Rows from block 6 of a small CTC audio transcriber, named by matrix and row number. Each number is 128 + 24 x the weight over its row's rms, rounded and kept within 0 to 255. All counts start at 0. Numbers have three digits each.
Before each channel's rows are labels from the 100 clips, of 14976, where the channel reaches its highest value: "loudest" is the band of the loudest frequency at the time of the peak. Only what is clearly more common there than usual is listed. The data: read English sentences (LibriTTS-R). In brackets: how many of the 100.
# c30: last pointwise conv (model.blocks.6.c3.0.weight, 192x192x1), inputs 0-191

loudest: 250 to 500 Hz (54)
c30.16:084175137140112124122110124074126150118143158108089098077137142161146130152132109142115103106131103134158123117096148100126131107081084095139141122132136150105113100116134136088109134142092097110147150171141118107135096144161144174123123129146114164115148119135115110133138108184152117123096111121105124163118161119125123135108119160155138108157134097127105145097132137125152170118109047101115117114144062093110093100159143147114094145169103095105170106136180143140118129105130132158126117121137117104122140183154100103109117102152084128139145125091139124137112141081121135147

loudest: 500 to 1000 Hz (26)
c30.52:131123130158125128106092146140110150114132143127133130156153120126109094100124119138119129116116145138134110064165156136110145108099133102091121147162150093145135089136141107120090156151149155095113064144107131148112136081089145095182162126141101147185135131128124098152133162170086107110072131127132135129120115139101108152137122076103139149107147143184153142133107154158158129116129165116136103123156158140170129122088123132173143109139125101121122079116128125097130119149090085132109130109155093122135181133145077104131122091171172123160111124145144123128142150144102133121

loudest: 250 to 500 Hz (31)
c30.1:099133127111123113095127156100085107167146172075147146126135137130110116135108126140168134107137115133088132133125125145148073152155151161112168152137160113133131132096129116153097107119107162150143138117132132137124113164112150132087138146125163141117150108128122124122112102159095113102098108140113107113109142132135128143091129104113158130136169132126166080118129178157159211150126110099116078120092131168137110090066151137120160112136108161110111127135149126119149156124099136134130115121174135163143127107138092099128118136042122114142081117069137123136104104118128115120

loudest: 250 to 500 Hz (41)
c30.20:063163129122155148059113104126098144116118133087159146150102133175133174116111151145141134118090088143128106155117106158121149124113108087129134122123152104114144101113140130097115144151129197096104117153138111207103153146147091121137157137133157121136097132121114140121129132148104115082103127098103129118114144116144142125136096120096124144152102130158170112115127163126098142140103102138121159115098114135132132168108115138139179109120096132098111147127178093084157126129109124140130136119157087159146141103145145167096161137109162142094112160101139127101093138109139111165

loudest: 500 to 1000 Hz (51)
c30.71:152168185114114087125132157104115109148146124150138182117118124118149111132147090143102111109165102130113112095138109106118115123092135076127112118105100148163117135127115141119164076140139108148128135149138124149102131186139088125138129107152119164130107182111111148103146143107103102128122162123134127136129125120091079118136138116130133119133131139141131167154160090115044149130108120095145136134131122092141156159144117103130082128143159109092121102113162144121152120142148136124166107142132162138159075134200131081159126123146130133163137117135118086172094095144148132101

loudest: 250 to 500 Hz (39); 500 to 1000 Hz (34)
c30.150:127117123114126112134073120137145081128074129153111145097149142131107147122130119126161157143144113129118128142118114091098115155141116112137096145177151113147106128104126132140106161115141137133126126136131126085122129120160148127085139114080115137103126140143131127148095146150141111119063151135154056121136119076162136070125158137096133173149142112167150133140097141123146112146118146125106097146097145128126129096135134086096072122157112101123149126192132149080128120138121123102147147141089172122163119128115131065122106116179124132104174122144155091105126147120118104075

loudest: 250 to 500 Hz (32)
c30.102:148126123089075147087132121093159155155095126139104114109138147141125126142125103126099135106140161059117163121150136093114127144132123091154097113156110126154147130133112114068097104115107132090123115127171129132127114163094167123145082092175100159142112112109166106109165140098143093110113115140144131126141123149131153119141130151135127144111118132163141127171114194121187125105128136153101129121128134090110113159117087101142168129146159113161175144133185125100121114110092127144125165138100111127111147116118151126159155087129123136070121151101143108138111093111120107110

loudest: 250 to 500 Hz (58)
c30.22:105119073131092119155141144130150138127165121144090119139173149114145124056119115109174128106126100128134142128112116166125105149141137141137117075145104111131140084121120081175148099147149143140095110115126118119117155153137143156141136078069090101100102142144136134131134145099131150163119131116134121126093151134133157112119157112086131052168156130071127102167107113128114148105166128126119096143153124180150124110135120156141161120183097147126113161137153118121120127126140131094146109138116155161116115151134131098140140110177106126128151134130111115162100108097124072126

loudest: 250 to 500 Hz (33)
c30.121:141144093130134121117127107127132114139169141125124127110138141144135124121136097114124157138145119128119134175113146109110111125117147135141127167134152095139134131119125137143110110108131167126153115110145093121129133153142137128119118139103149112151112149114126102133098089132117108115096127152164103112131129146115125121117128106118059121149095137152135155133105164125108120120134139138146143113097113129136123129113125079145094125143100124146130125104103131110117111147167127083139131000120146114120144107123163122129107111131129119121135137123141165115123109159128234139

loudest: 250 to 500 Hz (51)
c30.191:168176112112141063171162136132118133117113176107112149093089201159102130137172133107162167147117108127109118156074137136135138095154149147158135111112150134115118151089132118095089124142156113126170139170103120139073116121122104133119117167127182121116117161120118105094136115172134109093099128124149114125120136125147167109175147101099122150115103100101100130149121161122123137116102127113098134113154092122100127128073149113138112133117114117123120140125112072148103123076100140123161167128135124115138123108135102126127121122089130100103111124085119115101087109135115115142

loudest: 500 to 1000 Hz (38)
c30.106:150135148190130150089123120197132115144149158089144124124113100105116128102101148136077091106139157153120129117147136113111118176098146135180138159131155120127134174119145141145123097127167115201118138135161114140163171140118124104103110142134102143145149148106132123132135135133126115152119154127141115147134098114156077112159100090140112147123166132155122118131145110173108166161138137109114160134118132144095114149165114132161114161100097126102197128128154115161122145124097113123161142117128102120179106130110157153146122068120147136127165150151120173128139103129112115093

loudest: 250 to 500 Hz (48)
c30.148:126199130104187170123120119143126146140144156137142104150122159116140152118118122150166173061139045149129133147131148138139118121126112122116141087120099102127129126109111146093112142167127142150121164161154183134099131108151114098150120129130138111114082124121112119131137112134113122099100138107129129120113101145154129145162139135099110116151069142139151159105133109117122070149090141117120128132112105120098115097132111113120102133130080084077084133132140090104153105162106118144122132144123135168091129120145121142127069148126081120096154113091143117154101160121153140141

loudest: 500 to 1000 Hz (27)
c30.103:143136159095141115128135109145104104096144130088084095155125151071108108148098104158145133150100112175131105141136151150090154130104072126172129136129129145126103102147111109093119105103109129128128089110130110132112164149108153112136094116144149143122140179141097121096143102153158133093131153142140117138180109125101099115116151130111155129109103096192125135165098126101145094104163110099124125134095142144172130139140154124125112090112119111090151125132155135109102141115092148173125105136126169116111094107157144141125119125146171106105162100118128136075118072105173113101

loudest: 250 to 500 Hz (55)
c30.2:140132113174150161084147141119147117164108112144130172126141113150149156110139116147189124155138129153144099138129140100121120160145127071106139121089104146143132121123109102141118130121112116146104119123112126134126100158115146138182128081116140155115152101156056128148132100152123138112124142125153129147218154118127144112131113176147102129147101122126127152208067150131133106109122125092081120139119108050156119127127116125118107144140107130159104162124149122122140130133165105116095119140149081144097125155145091116169134159109139126122105122138116150111101140140121125105

loudest: 250 to 500 Hz (45)
c30.187:160153161177114105117122141131198128153099135112107156105102121114122099147149132107115156154162104110098082144160179124079120165134137118148116122125143121139147140121140099102101151123106180117115140142125128162161109098127127149152112144169155081096122140125096120103163138208120101087104111112155111130098122118132151139140136142125122092147091087128148136153110193136139128117131154077107156152099117122180173158116154108125097126138143131110119145141144112117136109088112115104107154112152119151129126134170138109158110108140111117139144155106173158152140121106142141108

loudest: 250 to 500 Hz (51)
c30.119:082170140059118128130125125122113154113154137101137113126112099097165163159183132169072087152095114134121149128093123142125111117090128129069116054117126081132108056126129126130133121117127141119130119149108145121139101148106137123072100149158157126120163133137155144149139098151145123088117112122084125121135118139110141125114159127110128106119178142111132139135141096120097123089131094114115119108155119081136142135106156143106145122077125096158128089131118139099096091118129096130115159123170154130111131135129117099172139103140103131125135128155123077142137118100093143130

loudest: 250 to 500 Hz (44)
c30.80:149119154151106084122136074107137150080095155118152149114091159132127151151120079115174124100133136138180103132130138102143128091137094116138180113110149127134129138081112094069107165087104080113106118122121142133110122105100124139131142156123138135154112124113153109128143143124143117093123145157112128085162137130089171103111099101122113109122104118136068126110114122119199136138123090101124161131153124078145105080110143116136125145136102113145123174115117114142146133104131158125104152131143105098115071103142130129158096140124132083110164123106109131115122123139174142098

loudest: 500 to 1000 Hz (26)
c30.159:109132146129161166127099140128104118110117109130128104138122128137134111094145120151108142097146140180152088143191169145142153138139120147150139103114145141105127105110119167102130149135129105151128103093155134103187172140126113142087144088142084140093140091113131097131125136136147139143116131124189101115164128119110086102103142100174128140114122156167150119167145095127139100111153104154134156140128142152094091121127116134152128081156120118105160125115138163123113149132099129123143161142141133152115114173086181098121115146090162117148131081112173087086119122107144096086

loudest: 500 to 1000 Hz (38)
c30.36:109117145125131068119079129115112176126173120057079133095120109069147149105097075152161167065108161165138103136130144180126118114122144130100163131141140123140139115132131123134170152104076124160132121122116093125044148115127096121141129128179118134101131112116094150152111113127115112118138116134134114097071130116111133155118114148129131135111123124154106091124122135140073129156155094135121151116167123140116123093131099136120109127110127109124111107140108134091092101118124169144144128125126132109164115119149142080133149136110103094106120089134138113151151126125133145136

loudest: 250 to 500 Hz (34)
c30.99:144137126119157100125141130117127180099170126163128161163160115142140109111139170093098161131150152115144149127097111160104119107136123145097109118146125150118125119118130095140118146110104094164102149122094164118169177091106114070137098165155107103125144128113113133094134075114112129129132106140134130097076152151118098133106156128148119133149154108120085138106163124145108154129143140145146178129088110142153116099128108110087139066155151107156139142119150139131095068150192142110131084143108100130134130156105141104130124101127084152156102089114130107147112151131131096115

loudest: 500 to 1000 Hz (31)
c30.13:077150103116132117160165129122137142150142143110126107147134093139127136118118104139124132096122178139111144134132145140162117166109077103140111095166100100181167104102130157157125139144148093103123167122121136152130151101113105096128099121141116149108079126084133102145107128156109115121114098145123108111096094135090140114113127117111132120117169153115148178168136104110075102102142111088160177105128123143121131134079162124131147148147109131158122134088124115116158143064120116087104142143168130111147169105123128155115108092146170098125132132146139158131095079118121072110

loudest: 250 to 500 Hz (46)
c30.65:119149146152073096138134149126135143127106138149140159097115123142135171102090160137126141157122132134114126140101152124178113129108157144108139108097092109108105153120134122116118108092112091094164153100159147129113104098151148140152143151154141168120098151165160145126142145125179143116137151148140120099122125121134140088200135109137136131138141130122134154137088160172177104129107107096118130116093109094128079102142116083158120158143129081087163093130111122160125121143123111171155126128128087123089135098131140116100111162122130121139100143104075162118075173138104141155

loudest: 250 to 500 Hz (38)
c30.104:133150085119130109162167126162149117141130156137142099147158125126125143160160078092104161120134136114128106159100140147134128141138128116082100120115133117135123148142106084112097097153121141143168111119133136127133143121124143086114131099124121117137141113091119091152130106093109178129161075143148099162099093117151111093121123143138127147094079139146159135148118135093133100133167164145124070111181155097164100059101112119127092149145128128166123138143126124154183126137106118134098101129114117168142157104134118123132135160148132143077113092133102132102116132098098068105

loudest: 500 to 1000 Hz (42)
c30.40:145189117116130133146109128148108142140156145137102126118124104139130116158096138140173101101152119149135132140084088079121105115114144154152154099144130110128141117138150149163157153123143142119131116129147095114181166164099115118076123127110119127150161132120120129130119130115131108098129129094122123125114136141145164099144133130152102178132116150156137109111104153107134104141110136126090123138117115132135109148137146143127139155093111118150121177131148048135144067120116087130113126049129121123183142086141146130140137098136134134142161131149110139083130086074041149128

loudest: 250 to 500 Hz (65)
c30.135:120103099130132087149164110095126136120103141128094136125134139130110157147137146109131127113155123126162156184102082082087127168142109120116171105126073130089099159103117135123092130100151116095147163155145101104124116096103130155153099131160101111092151125142156125173092159145096178120128109137155146133135096104096140138145128122075129138145135128087119164142202116119127108131101135132076121141128105174156101140137129105133154122125088099116131134106107135143099136092115125114113154095152153150113140136105165134133117122152106100064108130099130121161124100146134167132

loudest: 500 to 1000 Hz (42)
c30.124:136172171151125150122147107144102089136191108134139125068144140102069046104123097159133132117161092149075106122152132131117177126131136109139105115137096134146127147125127167141108116120100124103161102121098159122131100132109097120081161098158166108191145126112115117178117148139120114131154113156104127112172121133146104138091104128113146137122096099098143112093116150126132136077140100140157119130121132151082070165125122175156124137131134118142132103123104148122134126098130114141117127120100119138102122132135131122122111136111122113092114147140127114170183149148115114121

loudest: 500 to 1000 Hz (25)
c30.144:174160152093113195165167170130099120141174152135130143102123103119088122075120148160117160113093075146105096152110065174176134124072123118109122151120123095116124109081123163162143166103135099116137153123154100154126138146123105095140119147127165136146149118116140117143106118093151131132109139103095122138094128102134093129134092116108134088135151169162124153146148165163125122121128125151119130140121119115130096142125129096118150145081119128132145089105123100126121128101133120110141124127157103116167155145119133123127140098103123111149161074135107141143134172105102112160

loudest: 250 to 500 Hz (37)
c30.172:133149122135134112111107130148114096139111143104133103173102137157127128113163111132120175151141071137099138101120143083113130122131146152186154123172131123130151145081147140140174158140123154079140160131073155128104151117132164141144122105086128139116143112124099128142115146114134122145123085104102155093156120129092103110075152100127143170141150164151167142089145129107086146101089132065122125111082126144090109149114094091180125121100132095140126090122104105115123124181107131168144119138124126137141122152119092122144101151142140156116136131148111133129133164173130102140

loudest: 250 to 500 Hz (52); 500 to 1000 Hz (29)
c30.140:131115109147134086144101100090150149090134114120106130092130101123132151148169121165162140098107134109093155112059126132077118151140158096133142105095107152137132132135122113102108135116126110120155084108079099149147150094113132117134116150159147121162138081141111128153130126121116124117140132145190128127090116122110088141158162082134119115114135117121071151150133120137098099146135115149168138124129105099142134085118143104175135116139113117151104098150080138127160108136093118127117111135109181160155154112095124093109150071118143107097122152078094140156121117131088135098

loudest: 250 to 500 Hz (34)
c30.138:132125116098171123127084124121121130153093160120155107116114138130124137124115130141153104078111104101109114099118132110174142134098120096113170117146109119145136163107116134123133102114137134137093101114138144101111147158149115123159125120159121132151066106089132117136110137100098138172128120173169094094144105122130134122126118151117144130143144166121097157173209103127131114126125158133155118153147156147086167131132114149114166149204154138113125137143170129085112125127102142117123132121084110117157098134129167091163136124134092063097127107092130144181108124125102133100

loudest: 250 to 500 Hz (41)
c30.127:147120129123170150124099101085104105132111140075164097099117116102133125153140145164150073150143143149133132138123154124150154130153152122120124092081142093159140170111143119098153122146150138136120144093118069130109106154141155146117125143138128117117144111115147133147133100131164169111075109117141152143137092149108113133155158112071117141086112111116137127123152136109114136123110149149093119145095137106171133141100112112134075055089133122125149120108125151110094130132158121164176092127145093118119148118158128134145116112126146198128138125124156162146119130085067152114

loudest: 250 to 500 Hz (31)
c30.155:140117089086115143144116114088138129099132152126133070090122106119164133160137118130113146081075137125103125138091138146136104072129119100095149146121145153138121103129138115155103106078158078147119124107114102135142204127133135161095110093112135153156132136123120144165149157061145092125128123138187126081175113121101145158158119116100133115154136129139166170163163111120130152100111118107088129110166109148167108125138146122156149135113138125151187122127110118123159114113119140138105145124123100109123129098125102142165155147149124124101157106131154160130138113090124122124

loudest: 500 to 1000 Hz (60)
c30.46:091111134156136138155089167128125133110136134096126115102115120125136120131122128149165123091104145121137065156157199156150154087112163115099132109106129107135130131150121162119112096126141092116113100107130131116114148152149131119108103103131123119133124134116093103145144161136117136108081137129130128177174115127102129129148134161159121104129103176150117116114157117130115121137143169145174124119091112108101090122138144118147043094120083140156072144100116165150128136154113117083150142114112189155156083084119116152119131098107154159109123113116108112118143171123155110135

loudest: 250 to 500 Hz (36)
c30.162:152130146139128128144137125104113134132130137130136111164080133120093097123099138115131123131126111134133101120167143143109162098112108107110138152157157148102141116117139124105119119098096095138141123141150133093156091069134165149127154120153179077141110134118127111083100109142152099106090111141126148166115125171129164119165120123107118089132088124142107150136133156104101124151122118103120164143078106122106137155094173108117162112095134125112137100146163086108172108105126161143145116107080108111112121132194116189123151128133133148087063113132132150139106161158183138142