config.toml
train_examples = 15625
noise_aug = 0.01
spec_augment = true
activation = "relu"
kernel_size = 5
stem = "single"
widths = [192]
init = "torch_default"
beta1 = 0.9
beta2 = 0.95
eps = 1e-08
batch_size = 128
Rows from block 3 of a small CTC audio transcriber, named by matrix and row number. Each number is 500 + 40 x the weight over its row's rms, rounded and kept within 0 to 999. All counts start at 0. Numbers have three digits each.
After each channel's rows are labels from the 100 clips, of 14976, where the channel reaches its highest value: "strongest on" is what is common among them. Only what is clearly more common there than usual is listed. The data: read English sentences (LibriTTS-R).
# c30: last pointwise conv (model.blocks.3.c3.0.weight, 192x192x1), inputs 0-191

c30.47:523547463497493438489525511551565515490403582528458440491540478460507486501424476499480463518556529500646534449476571523569513475435536498452428543436468450506465470550529499551485519454481429501478489496502546504496485510533460440490522514557425462499447505423542503568578508448415462516520557524508512495447536491547443493466527505497457465500464459464418446451493506494468443528490508470484491507493484515481525505530490533482537458481445480480472460542463528446617498495496538539448557437444456518525498506531476548487495530510495445512533449454473420531444506525462504519
strongest on: voice: female

c30.77:498579440530529491453535490516469561525477441494575461503529528512467413525570517531497532408491459473450495477414442482427527382550521487462531499499573468506509433435510504508490498460513473497464532529477484456498486498495478461518481542493543542497468514470561490525464502510496564465477496454481440496445420466510489488467445496520476525505504477472459500455497505491507510546452477475447503506500529564455487528477459443503512483547468524481494559520473436456486517453488513436483454505523566525523539495504433498430513460524456518503469502579548395522456307477447486482
strongest on: voice: female

c30.85:521428459492472509442504407472487527490536555482573458523443555543522499511503492523559546560417527498461517509507567509489569506500492552498495517505505514479443439510482502522573500479532527453484496482465513508523534503529568559503503503490440468534499489510478431485411452526538511507543471491578501448449515471586479472495527579510432557442570456430503538462531406595438558437489486509445459451453517500501491538517562507482535538551523522468501520502447454461425483491452495502471488491525536527490501447553493511551530430421460512442481536574489514527546488559525573452
strongest on: the word "you"

c30.92:511506498538526468528507547486522496539477540532455431506499562512476566468471508528524547518508557505458551510421506544489526544484484435488508474534463458487529533480478443475553532450526523450458548513481496535494543462578521511504458478520524501493424560476520575516462502460445494474510484559574474560466517438542469545538477489502411474505529552536495492495504520562494504562535495464462499530485484455439514480522540558449495516475489493464585470542448493528518424488509559526425542567521531501543575448494534510487442556434538541411451428469477369538513455532498382466
strongest on: the word "you"

c30.56:558415487484531433458462560574501560521484550450518456539486495500462504450464489508455605537504416534507485505526457548416478483485453494478491453488463491491497467498533455568520512515517521430520515483463440473495452373535563568550495463551490441493512425488495442422498520504478479486542536487572509524502521526470542485496482463481539533560401500525485508497531482531507485533476480482490514530422451501435442464430504524518455443432538455453487517433447458464527509573519473481465498474487450409532525450531521564490491473477525524519528565504497471429466453572494498518
strongest on: the word "he"

c30.15:519521517459460532420511519462527478475526516484445530563514507485532497485575505495449474517448481481492492513460513554488518521509500475441537435493505464498516485470500453507419468496427506515453437407492458503506572449456411503505473399513503495536442502501441506484494547460461512478515514474542531506486432463428474466518544480444450404516541428532482458421553515504482558493468476486492466461546497503464520449534484441497555534515503435522413546543522567469504489477509549442428426452577453553467522428467497432491511466543486431532485513547570559435513523514522439459
strongest on: the word "as"

c30.111:474476566435462489500461508483554528527545482407458541470543460446517470525522542441487493540499513475522452496485547485594473544454516410541438472497476525561466488451469441481506523468531510486497544421483498525513545560559475476482437506509540508521507511445530518520476463516582449472498535493477531521524535495439437492495451520441451468489483460488524407540520486436462488487534518434518398487466541515497491453498543399409471480514473501487487528436468488514490503510420461513522572521582501540516448427521446400502478479425501490531463528471482512562445508458455492431
strongest on: voice: male

c30.179:559447525552496499464502449487505482554499478487541509506508506526497475422532489515507529462530461545436495450473548491510462491495466462475467537476454498469490472499469542479541579480380580478535565479512514516383578452510523447545510462467550501405508559496438503541452328513490530536585488472556526473498517468563512564496446503439464518510490533545488531551524483499559547450520561486480462526515471540454519476510481421506539546517524497499453540519515502499505528442574460527504516534572502507519489459504497470492542486478508546464544488493441484560496504609509466468
strongest on: the word "again"

c30.133:463467508495452474525504495471450460485494480494518531509478509511490472549528517449509475505518479410477543601544429485459505483449434504499598469500509378472470525508482531481521523523517584511507464546554530488449480473446468541523463450493536474529555501478496460497495463468433495449481422465475392439543541441573518492492429522471524455484513444532423549539488504519537480458426470499517513585458458480518497502435464539425446512452544452448434447429449493453507519517487504478480479462468450530499483449431498443504514478443410517464555540443487488529494463505477503443
strongest on: voice: female

c30.14:507484477552499456525520486525523522500494459505540543475523529486467464521539571479437514505515477552611487504490489516512506453512519556531449472530457513502461541524450516561470496545500538498499481563515510479538513490445470488511502499492435480481548431545525406457516527504470480464480555467514467455511557512398557508465492532482423546574478526534429415513496449476463509482486414493563470523436448526484480530477417446499511506406547544476525525435455441488474505575549403518485478563395496489470491471500570498597526548514487490528487565445510531587551501472488485524
strongest on: the word "that"

c30.34:560462518509500500538530465440516513578525531508490499473483489432507429442486497486524517522506442509416516524470550520429455502538467481481523533496459512520557473544478426452541509510495498497488604517491494429478528435544447517544535435483459498489463433497443389442472513530447487497491466425538470479520530459626508459533492450504467503553546521475458441514506504555467483410476483464464535439526490464546452514431494519503495555486522472524424569528466485540435466530548521440494454451454450509469520526524503461413452494460525510531534435543438488510517436449475494455
strongest on: the word "you"

c30.80:490496516476445449459529502476467482437476470494479514495463464410478494544458539468429478500466521494467520478536515503516527555417462546454456466549522502510506440456503397529424540459477413481466478470407515518452481513510393459524512488493509510485441471448470451499507495504487510491586443516545472561455458450528424468457563518430423486498508437440443480416453437513460547531437511526459493482409536480458485528505461451413533502520477471467495559447440518533446533497470505535477535526510482493513507514494427494527548487463473532421487534547510518519514515527531569460
strongest on: the word "his"

c30.29:466520408456452504460473463471477559480473484477523430404560560511430446487507496470460411469492466486477478509553399439428507503551529450463502533481540488494491451517448536450466484540500489497491461518480503539435522495389503472539447516468474495522512527513525508508497471505501457526445488482505429363508508430520544523465445519468496537469488477489484487507472446514551453496449514530513532510512478482566419489521527534464499498545441506508466514506488505468502475401498478514478495455506543429445537466469476505407466505448496469438492474491534510385428500444503489405
strongest on: the word "the"; voice: female

c30.164:493476498530409413542485502531425515468554490524503451441527509537525394449529460436431469481482361450505484490530495413466390464488564530484470511528455497471474496468392490448461515469515488491547491524494489516435530449489519549518497522443458431514475461509435463531500436508475487551474512517543457478526511449509589493507454475494486491477435482517472516500486420534585561519528494514496529462488474507521486460550476508486539476497542453475488509511545463481515531481637452567479444506476517438482422520528473499494516542435544450485485514492523495523463502476536487498
strongest on: the word "the"

c30.131:542470557625481501497490504509510482513581443474458544542566472450498483476487429430448459470454457504538498565531488513485403451545483484465437509553466514550394528519496532505544550497535522432523456529444589497503493451505505573410469454454440535517484518453499449424488486425564502510502548522524536532551484540475456522530479576511532511471501495521495495498456463463584503546467449484532512514479453516512493495534463477480435488476575362516506500452469495584512525468499469484443509473533420508482500501470551445492489466499528498488496545483547482526527491468471487510
strongest on: the word "i"

c30.183:457468506586512499477511401485515485528469517477547435531484503431507497539531453522504535454448528494495463563428521431482485452535484472499445517477526497502477500469473546524504529401536572509482434514419489507476577495439533605490550452473488496501509466514524439490508493447470547465462423485505456492558469575424455493573473484500557431447518540552538475479511583493524534454473480431507499485481587488502481476508531482513585536444467408486484493493425468455447516481506555456531466465508445572523513520497468467452488474458502504562522518541429511480488522508427461483
strongest on: the word "my"

c30.42:483544519500498504540459449491479560492514526483522462552513477516483517511444466539470551533492486516477515499519557530418527561467546527479532477462535506482449479470483504518515490443569487503497474468471497498533468466505507556558483455471462539516485531447506440501553540560505603455501452554557493503498409458497511457506546521454473509477436491439537467421396533514517521436491467408495492510463550543508454399534489471496453398471480410543518462450485513545451579450485501477496512481503549459459487558502372501444490467491457496440425557478469483476477553442504537452
strongest on: the word "was"

c30.51:479547441510319434430502500507462533507526493495560466423543555493524497503494413482512492438446482548496497435515470447443485468520567465496490463481450464498467505479424479458470452530494476580510514437495445471536534526509497494515476534505496484505402467523511526490580492517509496471526484457548469475539464437478507514475524432445466469452478469482485542469519443526512491488481487493484539450498511440505445585489517497470548474495489497493504530458527453490480586448510513523483483504460446373510461550457499488559472526445502490508441503450494625537534486528482430509
strongest on: voice: female

c30.107:455472466481483415460513504493472501469520482485446491508443523512553461506492529452437445421438515554483549508525498547505465533442518537529434419456503468513492529478459452499443520506481492531480441436436371459419490533470430493526452450501461504498462526480446469499496452509550476511590454517549473497538466555491466505456494434435472443497504466441431442427437470518482500533525503398484417524550550519439564464530459452512491488481495470497509543517521516437467540461529500525484565539526480512514537470471442513532529493501510428536468524463519480514406512460567497474
strongest on: the word "was"

c30.83:485477463528476467475482476459520473484516515500460486508534465463495541479529517371491541515496520513408440502514503478499519450443481467512430494507496451433485517485464524518514558467460486476504520534445494513539515490537479485518444479465431477478606474473531548491428491510480419477542506432516409445471509478542549509505388452504490550446524454479470449525528485524451575504503454494463497496431474403426541525490487491432539515493545425496447536548550528482466520514518490509359517493476557416502566490498448469521449507442413487447515500519540537464500506508477508441
strongest on: the word "you"

c30.10:534509512564540450553504497504479453498480496445505510471463458462502502486494523497482536513482497495502471532483538511523490469518538463523475516523497461477511435521500449439449553464495429469451583528406547540509479525510415552469521452515465583439519512455470533527566510530442433502543538433495455524581502502477488401554530497439434342520523400509466534487483529483516489474551539401509441488492443470503492493503527439447514460482489477491493469490508493549551454515472544505460598541521423498522503505500555458455465526451542495484433456436502486476484452490521437464
strongest on: the word "she"

c30.23:480486370500499465609497514447482551501492550516477481447500481423463508567480502490497464504521533523440439562489489444562489458493540524540481553458540450481484507514499520513564465444478537490452532499481506459449510474536429494497479565472436484479479502487523545513565480455400458454500519503494431492540583479592483457492486468523454444491448429463391471569586477558506472508457515556563453518472452502493488552498570494476461509502485469472509530539495526492555436483520552441536478525485440495519503480460461533476546517422476501491485492512500419476466427441521517501
strongest on: the word "you"

c30.61:449468508535548593588554481530552530537518566479522456434504488496496471415564527551541491568555535485595497535481529507470488482582477493493564508496523585475547540464521561535472566481408420562490522526455535497577496531512567450449453534491506443476550475494474494485443450473463544529516454553474539441456427502514497521463531500572493569548467444513517516477480447467508517480512433536508470499531460543512478514498552504532530421494552439492512463504561510488570485413438488481527540513507472502472497530515537490507467538534458509545410501499519506452484550467513493494
strongest on: the word "not"

c30.86:409416505465535430558545489486468512486526483466489532506490498461504477461529431467466471548545541515520585558469553442525446450550446493466455451504424501567527547519476513413540544543533524514435495480493560454539481502574441476507490508537504443439489534530420571517459508484527502507460513476567459552474512551498516524517451438490496456546488537507518456504460466520499423544446545459486498447474573439481462430549467531517427523442507426488414526534480499515563463493557482481540481475484477516532509521506567491505543495450506472432522493469406504433486474477497471543
strongest on: the word "be"

c30.150:494498469528489537468540415527511453408425572517484526475417492511488513549486439488524534550484509476532466543485517508524442523479499543469521506534509486444469454468563556453576484501489481525538484489527517457403493530505455471523528474461591439484408544526524470512522412450460496491527417561501537505419521501575533491460555512506439544503460468522516512446484439618531606445511532513461488518491480598570471526475516462440486486523529475538504442519450515487513500535487457525475492544524448555447526488550507500491519490494458537448503497527519471557508513554484580487
strongest on: the word "you"; text has "yes"

c30.125:484537421501467523517498504507485525506473488494495413485468556503536519470473556535502484550514506452460504560503496471466507504483492530532510514417490517547453504533586503494456473535545443542497510411457497421547482540578485469543474526488434502479546479493505508571514529556481558519416484526557509552488530464507419456443543483541474532482501514406481544427480530503453508567505442428530487493542513444536481486534464579457417461453475500499494427507530542536527585474454441469482605484536465465515490515482501493571461508481402526474438512429548529507428535511550497476
strongest on: the word "he"

c30.67:402547511422531492493514505484491451504541505488494510486444463548537506500516544544505450432474527425467526480562487549523541429519505521564547473554490519465518463503496438555484445480477532484494498458584496514536473513377539571595483485477537524495614502551512517479438422524558487500532478516531518499525507496469490554565579526455479490545564490523523474502458455486520450536535506551471499462550503470509575436502513416450544592493528536520477555511573462557509482500541451508493489473559597467540507538538441524521525473524532532467445480517524510506551542494516513551
strongest on: the word "his"

c30.161:550460477473507517513481554515503530514511489448456500544505486377526491480500406546504536487506513477524491506491470499510476491527488601453445489505491528507379520583564494526546542407464526496535516428455554451475567495513558514485514480451544531476458518512582480485513510511454574530402450541563504496573492477477503514476573554500458480468516501504503444483485527532502474524450445509461553534492461505526507468506469439468532509431493438547482463478472501492443517456602490495480517422479527518508449486408448544440512462476504594468523569524523486501454520474485580499
strongest on: the word "was"

c30.93:494470526512477544505514552521485486499491507514451546533512470534525548481501503446488417532481527470440491518485517529545528466465494540525467475478478506528534499450475488486462525477463486484467463481539487479497480509446464540353505484521497458537516459483420394494448469413532471549481453494489504548440507528437411444555513573513506435469535511451487518533408508453471500463430522501449487467472512500427527463542537486511496437514534483503443502482431516507452500476495587421533483503517528476560505527552475470496528510466467467496483318448450469476522589484535490450
strongest on: the word "and"

c30.169:452444445469436422481528494489475521529471477528519440491517483467513482504485514406467445366484495513466440465406539486482509394544513512503449520476481507488571445540490532543480431522504517492452482494482533529479531499530458554539526522502535462474457501412473498581577519579506536434521475548484491484463556501495419492531499482414476465485481439528468482513516522469462491494555440394514521617511496489514473380555520487530510502493507436535460483512506529436470562491507513495497502500528400491496475542418508511531521476508546473537499506457437492484507480493497510502
strongest on: the word "if"

c30.98:489440452444544464491476522504448493504560445483514551530452471539507506459492451539534474448426512438387533535501418545556493448537498477490491502475507412472535482436415513516462523487499506514524517475502427503468534461499533530568482436552473510515529502541512464521383454481491481477537461497518525456531460486449467549521502487475457497578508504547454476440448486425559522552481480563480478455478464472472569509500452458482516525488436425479434475523454491450487449462476474543452502420564460519483425482443447513540448559475564540446537479489545494518497530443520454522
strongest on: the word "was"; the word "with"

c30.102:507519478484503479446479524437517459515463533467512488508489545436590526558477395472533487536517508480467493458520501573495576530537462537549522536434514489458444419543481466535543507435548479491463516467506479525562504529514503471462494528449476467513551439478522511508457480505557514508511521546469483527450519498444440465531516536495481494460533488441570454544497441513507471495487454342441462456492523443485484491493554452483468474526410489452470559433413502514458520462431540476477493465527588487491476506447478460506444464473460488545418479521409528483455571513511497449
strongest on: voice: female

c30.119:492526470564552521480517466437506539426530547499561479468485484481485422536501531545490446566490484481463434488457542511500462393496579514509446534559500505520426437466537576446544422506460502456466477457495478442523479522485481468498507504453461418473453471477525479492520501495543519521448500547476453488467453568580474458471518466536505464481500505500482472477487523518514483481555511516551454473586528512541491518502578501431488487550464534541471565552483491503542568520464443457499495500489493443448558457444477491516523456499470404460485498526550368426508462443511575481
strongest on: the word "you"

c30.127:511530512520507469421504489542474494481551503559513461529528501509540521512549472519492441499423487487487457499555500556438528487517518516506540479500535562563475457479434491486510483513504525524451468481592478507533538564470432413444632532512544527421474493472507511520497507473521527492522496536481555536568469546541504487546528449502459484428453484507461554430529433504504465506521486557506523515479554450523421559489543498506471540394441430503445512479509533564509549452441491449470434463436486445518465549469502515510526590470537482508417490454456579517563521512527441486
strongest on: the word "his"